{"arch": "vit", "image_size": 48, "parallel_block": false, "num_experts": 8, "expert_mlp_ratio": 1, "slots_per_expert": 2, "patch_size": [6, 6], "eps": 1e-08, "adamw_lr_other_params": 0.0029, "steps": 24700}
Rows from block 2 of a small image classifier, named by matrix and row number. Rows with one number belong to one neuron. Each number is 500 + 40 x the weight over its row's rms, rounded and kept within 0 to 999. All counts start at 0. Numbers have three digits each.
Before each neuron's rows are labels from the 100 images, of 14848, where the neuron reaches its largest size: "responds to" is what is common among them. Only what is clearly more common there than usual is listed. The data: capsule endoscopy frames (Kvasir-Capsule).
# gate: MLP gate (model.blocks.2.mlp.gate.weight, 1024x256), inputs 192-255
# fc1: MLP up (model.blocks.2.mlp.fc1.weight, 1024x256), inputs 192-255
# fc2: MLP down (model.blocks.2.mlp.fc2.weight, 256x1024, transposed), outputs 192-255

responds to: finding: reduced mucosal view
gate.106:495435452551457546421561430483443530512538502541533513483474512518547541513545579507469459485522465487549505421478461442544484502555461493502439494445467532483447462496550458555464483510539616
fc1.106:486465463474480529545559614515518464475471507522578468537502553515558443482488501487473490541494525492480432437456485482445510530466532500475486425530570512525453445465478523512439448480516489
fc2.106:482497502463545531403571462568427506499452471517498605485498513529458467475490521520537505495511571430443443445524500451520522472485530408442566468568548506502515518480569494530531500530600553

responds to: finding: angiectasia
gate.526:555434494523538533532541475475458558534497467501480511446547511517469551515507493456516471502537506515541552482489470544520493506493532526550438587443461466482493452516534474481498527552517533
fc1.526:477531471506517448490462513513586428526467509508486455576456512556509468507511544488484535526438532493542451478461477491498531508518486551454542483528515452479541551498454521480429365450531479
fc2.526:432506552533536476440457500488523489444495502454497538516551487551545564527512508493458481524434574465503406486490547497516477563515550516484531472445520541482509510459522517446497468510511554

responds to: finding: blood fresh
gate.366:538528447489495523487525462475476527576429557521486509573472503445509512578499466542483434415501497415469512556460457527524523476543501510486515560501472490558488497545554471543491529535555529
fc1.366:492528513505522539519482560502515500442461485527518502487475531576508440539492488444481581559541558488494490487489484492470494541506489483450552457523535518486533551472485568501489499484556496
fc2.366:447527561492498512488503515462497503461432495503567565587523499502502565520489509511458563382464525559482422507479509527534493567510452508550592525529452525507461526513546537503512510479591556

responds to: finding: pylorus
gate.668:493533502504513507508505509517483595434409498498516522468505445540506526463471469506506506550478413456498447596493517543538409451505482521543494511492485546458461548497543478472464494430509511
fc1.668:483550483457501487485492512477554456589482508498482536432488544571490542435544513477507526574436594458471547536555512498517484531501491512476457502488449450448523510466507534508499573520518427
fc2.668:489508522535560567425523478537485481528541470465544550542539495520452491511486569562487512519481528528520466536616577508508447517580535515505435577534512485504472579536475587472541521516535437

responds to: finding: ulcer
gate.642:501499483537513446502539509511515502584518555514567494529515537524443413543482487514473500531528538465477529520494542565437521475457473541482503496618486501409510545446526460564557490555472440
fc1.642:529488488462467458471484478507461480468504478471429464471537503500443541464510507444468489420557471501472480483477434510610486455524523454463430493470500537534539481592491501488454536499430521
fc2.642:519540456470543470580509476505551489479452512567548535574527460411513485500530475490579518544587447487456434508492427520485494477378510479515491538473461483494446483491571419467436516530482501

responds to: finding: reduced mucosal view
gate.661:499504478500523447477490436436528479534509500481531543453542452441530544552527484554499547571508453480450530565529466461487452487499516551526531483493492568458448559555512499479521480530476507
fc1.661:583520575466492449406507545427485541535489494491584546565484532491491474477511510546446496573440493480537426438461419516472462564421533456595484444493551507537462520463456439551537556476534434
fc2.661:489448517515485515477528480527521505442475542487498472500494413613525484461506493507410447534515449528564504485526484409547485527467483483497443454505456493512419459490635485525454490496511478

responds to: finding: foreign body
gate.52:517517518433502613560483490480502474487518540466599567499504493516509476513494500516529536522497448526449467518431477447478491509553480461484507458463443494459466495526429582580522548475501449
fc1.52:486472479532458458513575539503542509531496488512421456477573520478529526473487529507509428510507464497535562519575471542521521527470536503474526542504573479514503516464523425461483462550512531
fc2.52:520555541583476413561565534517525416492529504489520500559522500490482506546452570536461455468486514478488529473450461440546494454466526466509423564540481539508515507520486491490554503495495522

responds to: finding: foreign body
gate.450:526412551537481547522518537539458489565557526574421565581492479447455544521460448497471543496520544463547453479503563514509537477509514463527406502499487526529532491509496442492478514447482516
fc1.450:503436508520460520555468526536513459503578470558395504583433466544442546510482488517509554484479504459553427485591502494527480489542493463526484497499530490510487547538496505521419451452495497
fc2.450:548511573534560430527440479492444527520486519450468458518482482506495455503484563486484545546439504454517521479485553463502573495545533494486478533553495468486561427503537518531458498503512462

responds to: finding: foreign body
gate.75:556546565447539474523480473521494530525526479536413507526537541502447523478532542488573532510434401551545542559515453466504489518518464485538458559542495471510464492472498528377370545512469517
fc1.75:481444581420459465437514556495515532497456497507514581592494478500498540468512511504473540540449526482502461429528550526525430447517541524519493490494494417440538446530484520562546525526507496
fc2.75:503534497456522555525480573497474593408449517514531499507427483472540495556548481453518449505444554521487543589539502424468491508502464452494459528494560503484493547491556477510558460425535545

responds to: finding: ileocecal valve; finding: ulcer
gate.145:505586467505437506428519500478426469515499520503411510530499497480512486481513461479557494428574479504525561508428537573470512525524507519447445486445506442486478466430555403514494545517497487
fc1.145:520441401407517506516536519467532527575486510528498464450519554397427526508495482507515473420565538459507495594559384530477476570514505465483526557438451514472460474497492505521524470543530598
fc2.145:516499420503525534482472521459474472523464494413423519469485507470477447514457560552510501601545444474468526503504531550474497505496492554501514523504499510485552500493485445525576425469498460

responds to: finding: foreign body; finding: reduced mucosal view
gate.204:504459470518542509483436501472569497453482541436466435546452558452516465488512519517513489451486524561486529491490508495455501583497466499507523523478447491454533489529496452510492559480577518
fc1.204:400491504545512434475465527513476500536497592482468491499522491543469515486452435506540527504494459460549524548491536431497545518546493543472508504478533492488511563528575448491429600565471484
fc2.204:558454501552468482501494521527564586490527510506497446509494521494498429503434519475537415512501472506546484452472429492418470509438510452497506457512460481515451462487556508475484521560519500

responds to: finding: ulcer
gate.4:486462431455511501555510532519509533553472476512554525516493437515476494491512516454446543439577424490514523537465513521484503555460530487430508478465479458561536431422485499585522470515492520
fc1.4:537531552550488495451437440489478507482553549504496458520509535475563481470484467528526465567464563503449476446499435495525495497523429465581476516487490545495460543547515528435536536510482498
fc2.4:513579541473501512548434554486488466471423501561461464465528505500487463510468530515516493465420496525512489523480472530517532511473541533519507491449532535487538496493494473445530524421543545

responds to: finding: pylorus
gate.318:537529489478474471567528422538480501481427514520493546528486591493483500501557449525474513564605545429590562488525474483468526576530488465488510476529443476510552497501522445498470471508479442
fc1.318:517389435429467464535494439428488487506504560507511507492540513523481536544533486488491544476498490525502520467492480463493460474518518418446513523527441502502526503540424491428532489520488516
fc2.318:489531421399451499477527488524508461466545548499555479463499546481428459502569476492568518503559506525500531530494469487489524540500489494494476557517426464518469495522504518512524485573489510

responds to: finding: blood fresh
gate.543:497558458471516504434467461504449514579493504515455459549510516450593456516428565483583483404541478471500540567485448533490485571522535507442385491499568507508519443542539476537473454512544581
fc1.543:476512593489472483609470553509519567388493517575537515507544527513516409518464484476407550494511499538504462462451488525526542428487484490474490427534499414528510595558471480478517540453499458
fc2.543:556439537511553535470461521457501481474543463589509509507501491487489553505514493480492552437486546537463501497516476509519504568501495433465500543524514536516445512579489533560454495453592531

responds to: finding: angiectasia
gate.554:508497535466480518443477442509395530515478470520423494477579446486450480587506461500512519422502498509492493460578543549490497462471500439483484483489508487545473453485528438446471600480459520
fc1.554:509431451476504442464521493481425505581505501507491430395589529411393524481482470575458431433527506489492451514541515523569469505538515455510474553410455502494485428491514511461508561506433550
fc2.554:505424483475527473524589514492527444486565446497455469490443488481510484513490521568540461537553422491485565466516452555480547470489493510419475561501479571523484498525487494577518479478472464

responds to: finding: angiectasia
gate.69:492555555549574555439470574497519464636511525498516450469579424471511484507480535529466602523491516521502537497528527555460557485482479481466503593481534478458511511457501570500489467546519437
fc1.69:447476462489444474488506416526454560483463529479505444490469571566472564494571507487463496498516453502481491475529446463481531504480507479436497457507537511574479529499506405504527417518482540
fc2.69:456536475437499503484464438425502509443532437524503503482479496504531474500540557494454473410520511547495496440511458498497527491517546517458537526475482586521480546500516494523509507451424517

responds to: finding: ulcer
gate.478:552488452562475537541526570506479496475455492473507514530539456472553566511555466428406561450579442484484477538452513450569473471587567462360526455484533457550504489455525528495491483475501444
fc1.478:516475528531428583538483541560518435482473487483578516503524517457506504484522478525433461429547480522503514513526529497457513503515543437434551501480583439518446474425482568512472539472491530
fc2.478:510564502465502482518541528495587529509470447489505407478523527483474483419458498485475509466451530501478532449464538451464492431432499531521515501500537479541474613480559467578560520503531550

responds to: finding: angiectasia
gate.754:532446497465509442506448488514446521531539546539420487531590498543476506432515496588515504534526482492463450558569563527526508489529516538532480451547414475494503542542455520487549529464473533
fc1.754:492404544550488577499486530499542545426554458487545464488521543516522474552484461480471521454454544401521481525506460498477514541480466479510483497467471535464528447554491466544464560412489501
fc2.754:513469623525496517461411494508474499472506504484523464561509512558494491503518508437458522458574519543494442530527479435535543539532477450478535579545453469541542453517531554504493510474540487

responds to: finding: ileocecal valve
gate.639:491476530445524471508432499533496547522440475456466528575527525487511533492525515565501481579527503487480548573453428569500462404428445459500566510613487521473481470507515534457557496425510478
fc1.639:527448486462524447467532522480499480465485477545505568537484495545465510477508423527510503536488497499528556526470468528427532455412473476514612481547512494489528500521488489471557504459473481
fc2.639:520495512502576408579464501601515479472458573545476590446531494556502515519479462550457475538531492473504580537465433497507449521456540526525529535479503470469456551446469419417463492509476507

responds to: finding: foreign body
gate.470:481506488506484488504484465495485516438497482458501455534538529523529525534476446444458536524489541543505483497511467480566530524476564485552470530463478526540468513500473543500409490477435524
fc1.470:568519537509461534477522534518515498539484505472506516459463409466399543471527513552504491512478487429519509478503505458465510469504483547458558489555523472564514501519516468553549561517551486
fc2.470:598520471549493553531525502482527576521509518453456547457528544512491528506459490387415469432459447524529512471465523486488474576560547501475524526436437547502457490521501517486535610488529555

responds to: finding: ulcer
gate.601:475535505449497517572526502484532485547541508488564636450548477480432494436462487502563594492525457474498491501479538483471484515467542526441551458469461437453519487481524431597532519434494511
fc1.601:542506569511494517419487560487521538473548566537446418563524519491559541479533509492520498561483480485485484466508509541479545468538449503553469495479548509492515523625463498558517523557562571
fc2.601:554540437536517541489482485488447466477517448511554430492503526454580498460454528472554516486525455559454528451451438505503494436484523488494572457446544478518521583446566486452516449502545536

responds to: finding: pylorus
gate.390:530496485484512471515406550549469519547484415441540469534556469525477524479507480484532516513494526479487546559544497587469529541539501496568504466503439445503502486483528439550445442559510499
fc1.390:502549501492480553513553472430480460471493537494473529464536518437518444550493533521433499574491489499547484530486454414556503518463521510475500508457577563479533519555493509466550590501482493
fc2.390:518572456462534491519581499456519576403490502581498566559481500475483509459503523523567543486537585495467557436491448461550522492534523418457511469507534510529478522474528528495484556522490536

responds to: finding: foreign body
gate.597:455481565456544497460477550519486454470475455548552515467516452511511535492510443525498453539485432533468525498480473455490469438528532529482491578456483531537482436539484512498562475472513471
fc1.597:557491570517466510503555464460482495525501515504454467489501510524471448571513514533455486549511573503541506505483496519461491504520533557558449471579438496454469541441522432515419469495474430
fc2.597:496476449521505499555561471512460534504562497535519445420529488469558450566426469507531484496507485476492499584558507458485583561513553493509473524532478604465540464492514418505484515488492563

responds to: finding: ulcer
gate.432:498478477518547557524494589474475468550436490462455469527477461518419482520495489464477521462507404549524512535513519473485466494470504496432418429476451495547518458487529515545502492503532510
fc1.432:512514485510498473474483424498529469549551504505517462479570496462540512505465520542502466592435509484435543479472514483518520472572470534590457519508552512468483578541480502483504483510496492
fc2.432:535513503489524487546468543495418456422475525566485405439490493499510485513497519521470474494509480521504463477496434504504530505528498536603484544472477515466556521524458498414523482491484528

responds to: finding: ulcer
gate.732:480479478543490522537487538575571525503440465415480511534485502523465517528548552498489545486477420447511501532500469437512537535446532529449467540531539457566538468483519518591497436507449522
fc1.732:453465479508500503601512475489509515519430414464506520540509475502499441485530592472533492465508455496594488550520531464524501517460468481508501479516487470488478526494535517522523516474532517
fc2.732:438510486500425522473549427499551479543576510460525535520353478522541529539454512477493409514489544491470550465511519487463475469535434479435460474553493482506495483439485568582476517500553466

responds to: finding: pylorus
gate.266:586515450560465430501489510539437468501432497517527477488500514534465480492508551484453509470506431534447535496543491404522495611552499438462468568481539522525495507541484451535524538483462475
fc1.266:620506476563489445446551495555467465514467504502494527455463517507476431501498537477475511465545478535482489494516514466486481567490492499481453500480485482557488554486493478491581483485460456
fc2.266:484435461455466482485508504574557523498481535457466455513556500477582467553520538542438518531503535512449549519525534522535580561559561505492545587434488513509487498502469472525477509511563447

responds to: finding: foreign body
gate.764:572537464502553526501538524431484514457441468469533504448497565502531556536510465473532483493490478565499503507504473499477529471454498518512539453457511537533484540556514556522513480481476410
fc1.764:477502489493520540477477462524481508509530462510445483610540479478470484540530566596427487500539468562476585505530459497444454499520512502497498485484575467525518515529428537532550473491497480
fc2.764:515440519530518526483466496450458526539554427524544522458492463479496573560483523567478511450521440501516538465482609491510446488543529516441541534517497550531479511482545538542621574513490506

responds to: finding: blood fresh
gate.92:540522499479457467458488505506503528484504473473472487470436434443519522447513511454522458503462514508466570607442518540540524539557546517435528517608435537530467453504560469535516433522531500
fc1.92:537537466496478473475511507521510506511489511490440516422440495414495489470521489427557466532497488492455559609461490525511528569578506502463539486571444537561487456486565491541522403512531498
fc2.92:500518449555506474456505506457431510564505502489493487450464551511540475559445495493556516583555531507466507478507433495481479593525574532500457431477558540477526459498460505546508447470452465

responds to: finding: blood fresh
gate.245:571481465494539490505490527493498457485439492489498523452555457457565496498530448476483399481509475531460497509514537458472477455542474442551470511495518450506461466554428509602472433532467462
fc1.245:472503517488528514505473496472444521530475464482445501497550522553430519465483519572548511540519540499494434509493530515471505429503588499527478496572531559430451506555425541562510491483537483
fc2.245:475499424574536526535468503492476460512593433522515521450482476461491413513506478518453570504492471469459647607525507569525526512517519458579486508563495496548530466514567432475497534505512480

responds to: finding: ileocecal valve
gate.681:477503485583497450454489533533556486521571435559460421488476508511565455496480506463485500441481450569539520503530489453440512533465514521488511518549457598498472443437479546508461488476496495
fc1.681:561536511470482488430495542492479497502468461536504497515506541426426462524507514575535566500504559464458511493478475528565531530493491454558525466460595459402495474533426425484486490484471502
fc2.681:522477540519532518453451496471431498541448467551509486514493441532564557407496459532504521539533458488506500464468472508611560550470515506461482487519504415405429531503477482450473481537547441

responds to: finding: foreign body
gate.613:489549444561538542496435504469483533506504526446572535576419524543505508575468476494475519536479519576435522461516487516428481470450489546536462491483415492452419527530598420543521511550487529
fc1.613:486511537471487528472448595512518491479479507498411494419533484526447567494486475469484540499500445552513483496501442492655566546418523478527545454531480532465456483540448611512505412510531518
fc2.613:500499563540549476520548545485469489526530498478485469503512400513480452549455510425496495447550588456493533471547449461499436472427560530504541518533471462487596485505474606469522543495492427

responds to: finding: pylorus
gate.500:529533428542470465586452546501457580501522507472461511459464556579579507485495515537565543491463525456499465504475558458483509456594549537522413542532502558518569514430486519447534426537456496
fc1.500:501558441608448520551555600578453530500471457435535527448492518521522486499563478459506547451546561512514476515479519508497502486513526549606462530503515518486517452471403512467503470572487517
fc2.500:556442546531524596491479464508499471448487461532538485430499438473473512423538398412529581507501475480462541557430457524453501478505515540573567428475475454509538488494493539565458477537509489

responds to: finding: reduced mucosal view
gate.353:528484484437581431476555457530565473427550538523536506462495470483515469535482472511461498560442471461512480502490516570485488506547604502499410430487471461502533575531500512515502476513531478
fc1.353:476471523569444534506461584477418528582483464498431474556507526517494521461500506470562456462504501495509525535485514443527506506496462500473571541511480556489461436451476500478522502500482537
fc2.353:584492586453438510546482512421496636499482490520497563530486507614540458486552539504593475430500438558514452491517522454477514520497519526471517550512510467531522484520552447455545503509498489

responds to: finding: ulcer
gate.414:550476487435483501451434521584525470535494535500531501531542521481409500470502457519492482460524432471495573476540527501480477478542574607503363491530458440469433478523487493510497517514483487
fc1.414:494462514476461508492473572552485466522461520478486539476569541512488502501504492468510487442447440465525590499558478480480473449509520586513372472462456458464483481465458485493517577517506477
fc2.414:511473512449564449507545559518459478492436483451486475483554481512471458429460481535429449402558505521533539549540492536544430516554523482511516524537514443531466523497548588522470564493525539

responds to: finding: ulcer
gate.49:443511477520478559538533494442383460536510412480476457516462513490516491514473526546510529485529511511474484469507484507478553519484488495504558505524532428475502411500515460518556480557437451
fc1.49:546505444583474504508465477465474495475477520457490475435562493509549514528463511513571463531531541489520516514479529452545498534451475514565501458519457470537477470437527508564509521432500475
fc2.49:569440538504448503501456522446497579524553531493535553463559490487523499494494467554514537523502463615510521567403527482557546556466527461480398489433503524534513495517454471478517445545418492

responds to: finding: ulcer
gate.337:456506518484521552530524463461467581502438477449606552488496452491448522518458531496522529493509456513499523524597527552442466527421539529602540487493481464510491543406496484506482468424569528
fc1.337:556575530536525473432578533463459502528561479482510527536466504473544440482509535518438476531485582546426480461573494487527425465462528515562517475563487489528466494559449442468468458495541494
fc2.337:474492495588542486510510512516429438512474447465492430466500520538516505459500542540512512500477493548450504480481483551570522469489525538536521497439510577517422512480492576477505418564449520

responds to: finding: reduced mucosal view
gate.392:554556486472493492501484519509498490546551558508469484489478451413498488552488474509464456553551539577582529442471518544526462455466483517524539486425529511541490521469573439490534500516529515
fc1.392:532546461429481508507475537517472487481537569471439513503486456414480487488504466502491426553512548565556530475488495551544509482433482509552471501439539561604464579471547479480489490510532473
fc2.392:510528460517519549519497468544490494463490552555530520489549517458507516462601423428477474490523514546506541487495469459474537546440555513490483532462459509512527514529553542485464488503457519

responds to: finding: ulcer
gate.35:490513422438412536494525468433513502520474510467473558496552588416524489547491491557510499520592509557525473537539550540518518524491512577543544454503486487522409419484532447497513524521506461
fc1.35:498492534506526514495486542502493479438556498579530471537440514556565489536472480507505529526499590560500511477528499428502461500522501499522577490566531562513551506467550523489478503446546533
fc2.35:431550580489452556488546520436501490505496515499555567584509537510447572513494520425484537436489589501500445517535502494512463506454477460480520527491484444515478509478533546473525532533535528

responds to: finding: foreign body
gate.481:474483490465567479517504565529512467487520496508508500539514520531479463464538446517518506458518591576477499546585545478431532516516464521543507489510476495537465552576586486479514468545439475
fc1.481:516520558554432547520447475472477518508468529527484500513495448452480562541518569492499507570484414452500525463414486524597454479473551477486467524480537518447467466469383520512502558469565528
fc2.481:495442476498502491475533479451419536541538486477579479479563447544387497452516448411570538503506429475519583502464529448556484477472485561491484554464465493535522554528451492514462520547556543

responds to: finding: ulcer
gate.275:402506466525482522598464533445454470589425462462523501535458486548452483522521466511521507472518380486466431570517507437474500534470540484490480443506436447511538533508507522483449475478513552
fc1.275:531533529506508498399511544477499541540529487546468469455542533495536552480559520484432480499530579509413563404520485582527518477510522487520497521480472583490531539567457500423438480520494554
fc2.275:559447492543510536586604545522480469540540439501519466467514515462590495439530507452486505460499466554585475523476495577543517489520515479530489483472501534490563509543514437515545479531521513

responds to: finding: angiectasia
gate.588:545511560441464508438495446530513545604464493483404461520493452496464582482464457544440492468512503480496528432574517481453456437516486505450530499532482507465494561504484455490528531497465460
fc1.588:539495457477442560493499488543458501437424566457461558491421474489498503575481522451455581471476486519527477475518528507482523447473437476445481452520508525536511405455470433490531521480448396
fc2.588:452542502477542555537459533519537499574473523541524462496497571468512471473536510520487512423496555522530498436472524525520480564490531499467510449565454506481469494521465496543482457488480508

responds to: finding: ulcer
gate.650:462478448457507536527527443511541432488442522505480514464551514600431437505487490499472509491490486534451526564525578604489496475461519419386455559519454493513492410477479490563516493476500454
fc1.650:523519540590545462459518490521484520546513507512403453527438525538503512471495514454544489507479557485479560520486452483511507562548469551614520466472554437483472571512528528509507563472495492
fc2.650:523569420549490552494495451524438487473561555525477530453491548556561511470472484541453491434471422504540472566444493502522570542532530483494501537435548527437493551505468477445526504466524509

responds to: finding: angiectasia
gate.371:541474551512529439484531527486481540510524616484421482552481421440478462497473460480512515464482501468521525511537508529475480516498479474564512420480462546420512489418511430491532525526475460
fc1.371:585532470506560577552461498487423523473531486536498540563471582477555484505535548474432575504547536532539437415520549501504494475514481510441506463509464484484529488512552493504488499449475484
fc2.371:456489515496446475471419468512508507480463505493535520515452534457416522517506512533473471447464532506545514473553559479534530529595514493528469549501530519464555476426474457599466473438469495

responds to: finding: blood fresh
gate.34:507546493491495527518512497499431509607470569525539504532464498414521430503536536453527469463546532508526546549475543455509479544530549554450492464500437514536470465498562481553482492510483536
fc1.34:536563462488483532439529512524511462605558514520523495468500483371485466465531463535500531547561495427538517537415448520555508592538506491547522516531481591520488480489506469475518445537441544
fc2.34:451525453550456538481486502541444562528542498505525528444492550489519469521461466482493504501516505486502504499473490512517481539485529503483441509526471552521556447459445439481550529459438514

responds to: finding: ileocecal valve
gate.515:493507484479501523501518533517457548451531459517507488505508502534474495520464462467532482472516455506468501575594527436455497482527561426585580492449515509450519471427598483533545499487436498
fc1.515:527416461516502494512456553493445550485561473548504500500497481539444528446506475545518497420526494530458522564548550440451496461537492463579537475433565487476549519432563498545573524497461505
fc2.515:531471494468465542529474531503541502537520524498529561473459505519485533465417445576514540501483449483470505471402508471424505529517479486499562480489472405539550536524522416424530493432519484

responds to: finding: ileocecal valve
gate.298:514486488468419480494495461441459454458472448465493468563502492508519569478445477585503512564569463534454509515504505454573456424551515536489492513573419476493475535447477448430561487506530401
fc1.298:482546514521527557508476558563507521485453543514574541454544490535495479553524535426449497396499504526485489360501473575478573491493509512426405506496479529537460456547449505526432532475457494
fc2.298:496520551552463484548503466485537527485478520537532452517480533490610490364478521419437516478570490503465503414483458592452501480527456493454468492510468480462560505542471551535480481436551473

responds to: finding: reduced mucosal view; finding: ileocecal valve
gate.625:537509479463588483453437510455558483564498436478456533517505505476526520545484429539539461509499511525487523509410430602507552580544521456538556400497482550559462506532465503501563425536535502
fc1.625:499525458433507524462456549452583486539490497500400524461435463494453505513508463505517436502537518511465463516433445574534553569531476479529502460503493563574501518548495539480545445570535534
fc2.625:512505536477584513516461437437478488602545555515474469531525468443516562449535527494466522506522423508540453573528475459431451481480405472552513473472496517481464511459496534519479525527519465

responds to: finding: blood fresh; finding: angiectasia; finding: reduced mucosal view
gate.284:519503489527549542453537464472489550485433511505489536417532516466472554463540512518423542470510521494506466515499495496557446468513517498601529509475490519434486473521517463480495508521421528
fc1.284:538550466448533540530496402475495527556505572504440542467563477503417539489534521503509457497564477498538517559478526549479505505477479479483463542525423416504449477540547418516547541512463476
fc2.284:551515474490447476549543587553461454515576531550492478462464529450447457469547534538493487549498440516539500558534471539480454478501504517465437569549489509540463528549480476628508545472427505

responds to: finding: reduced mucosal view
gate.719:503546429532477532524489603506530495505531558506481501462489483467499507524548502464490512454487520533498499436413454468554512515423461425563468460482548521465420470560517517522546462483504491
fc1.719:542518415502469508519488577478522449487536544499436485481477505504504488517514518449506535429472510525464511431434434454545509505483485399509450464459463531467421517491498565488583476531514500
fc2.719:463619468480559507473481483474482507572537559560540489467514454475493543535496511471469495498529484455435527465507549496503510543461510487505515490452573547470504616471490536455488480452448546

responds to: finding: pylorus
gate.62:602478509498498510585495501548468500507599437472528495493490537452508471496441568503491521407484528548551517508498606439524514549510509475488500510585480530498486481464467518447547473515488512
fc1.62:572484539505452532539516551550448499524544484415559555495471502442512445505443527493497523454490522547534506465530622465506491579491557463491484505584450550570502528465502525428555522480532504
fc2.62:558488537559450481554486468535512520496498485484445463498521530533533530487493496476466488596561443468467528503513510559498524470490498572461556539488510424514488549505529527608473483491506561

responds to: finding: lymphangiectasia; finding: reduced mucosal view
gate.283:531451500497484454521460483451439528551435461454519447539503508496454508509538550459550497461507517554496513497606537551437519463496523520455465418479457439481503558520482556418495437526425525
fc1.283:552425489490550449505529492451504492484539517410538526503474501496475496518549500460491475506518482604528483517521518510441506460506451507486412439455539381528474583597494462479500479543487485
fc2.283:531385516482494488520485468458540547437449452421497472447551527500460437452490524536508534448474474563464584506467548550471529450449490439559470504532493512529412503507464450550490513518509502

responds to: finding: blood fresh
gate.382:496471549530463534419535551519476527545523508505430561451512540429504561472442445450421445538462487515475504452529519573470489555504474577485489497591513509546469521545454423558490471474535444
fc1.382:508466504485505522471551517515488540472538536497559543485482459480474548523448504435459480496549486453513476602507463579529513521534412531588558465445567535541588445530516480516424516495510474
fc2.382:480527532526487486470461490516460578511426555406533513472453501499512522474493528514530483537509528468532441446408487441571509505485517466554509565448582546511562472498481549540558509476506541

responds to: finding: blood fresh
gate.276:520484465544464521458520573526471548538546504517496537494506479485523540448544529526483503500517525484503551467389477505474469581496454527469530591476497511557529483496490522548507463487520485
fc1.276:479560518516518497516520495556490426446485520435608491525511548533507533436508495546541542547485499546469543459548410508515498448437455514488570469430513485457524492519510500548555499463480522
fc2.276:454529468459512607557514477491534521519460524551441561579564522588514504444584516495426446511479512486480504470559497496504471543511472533502483518461576526503432489531497494567472537533527453

responds to: finding: angiectasia; finding: reduced mucosal view
gate.349:556482502451555566465562506495482444532508532477458473411563470425425504528561498505476506451524476538564501538438524521468476555489502503564445567520411484474487510487535459476472523483442565
fc1.349:531499465448533527483524479503497498573548497445500479422513442464427439503559420521539460418553449513546482531467496538531511467474507489539422508526383495561444485476468453475506522498418540
fc2.349:502447457475424399520550495572504501455498462549540512451534469435496495456536519512522467533534437520450534524427472559487590458446498501508470543498463508521465493516557509544550485453475529

responds to: finding: pylorus
gate.446:478502488508408462474519495467438538537556441453475470568529462447459499469504492592546494477503461480490501501533484528494519596500532514453437504520526499452548465561509480520502464445480505
fc1.446:501497493493554551522517523541529483444469571509512501428499520576485572455503502413420499563475505519502468476519509509464517410494470468600538474483479454539435559481499522530494526511432477
fc2.446:519459542471494479460567487505495511440484489526494496513516533479547470539499445480491532434495440536521549525458451479500523505488420485464529545563506495573581527530498536534483568494594475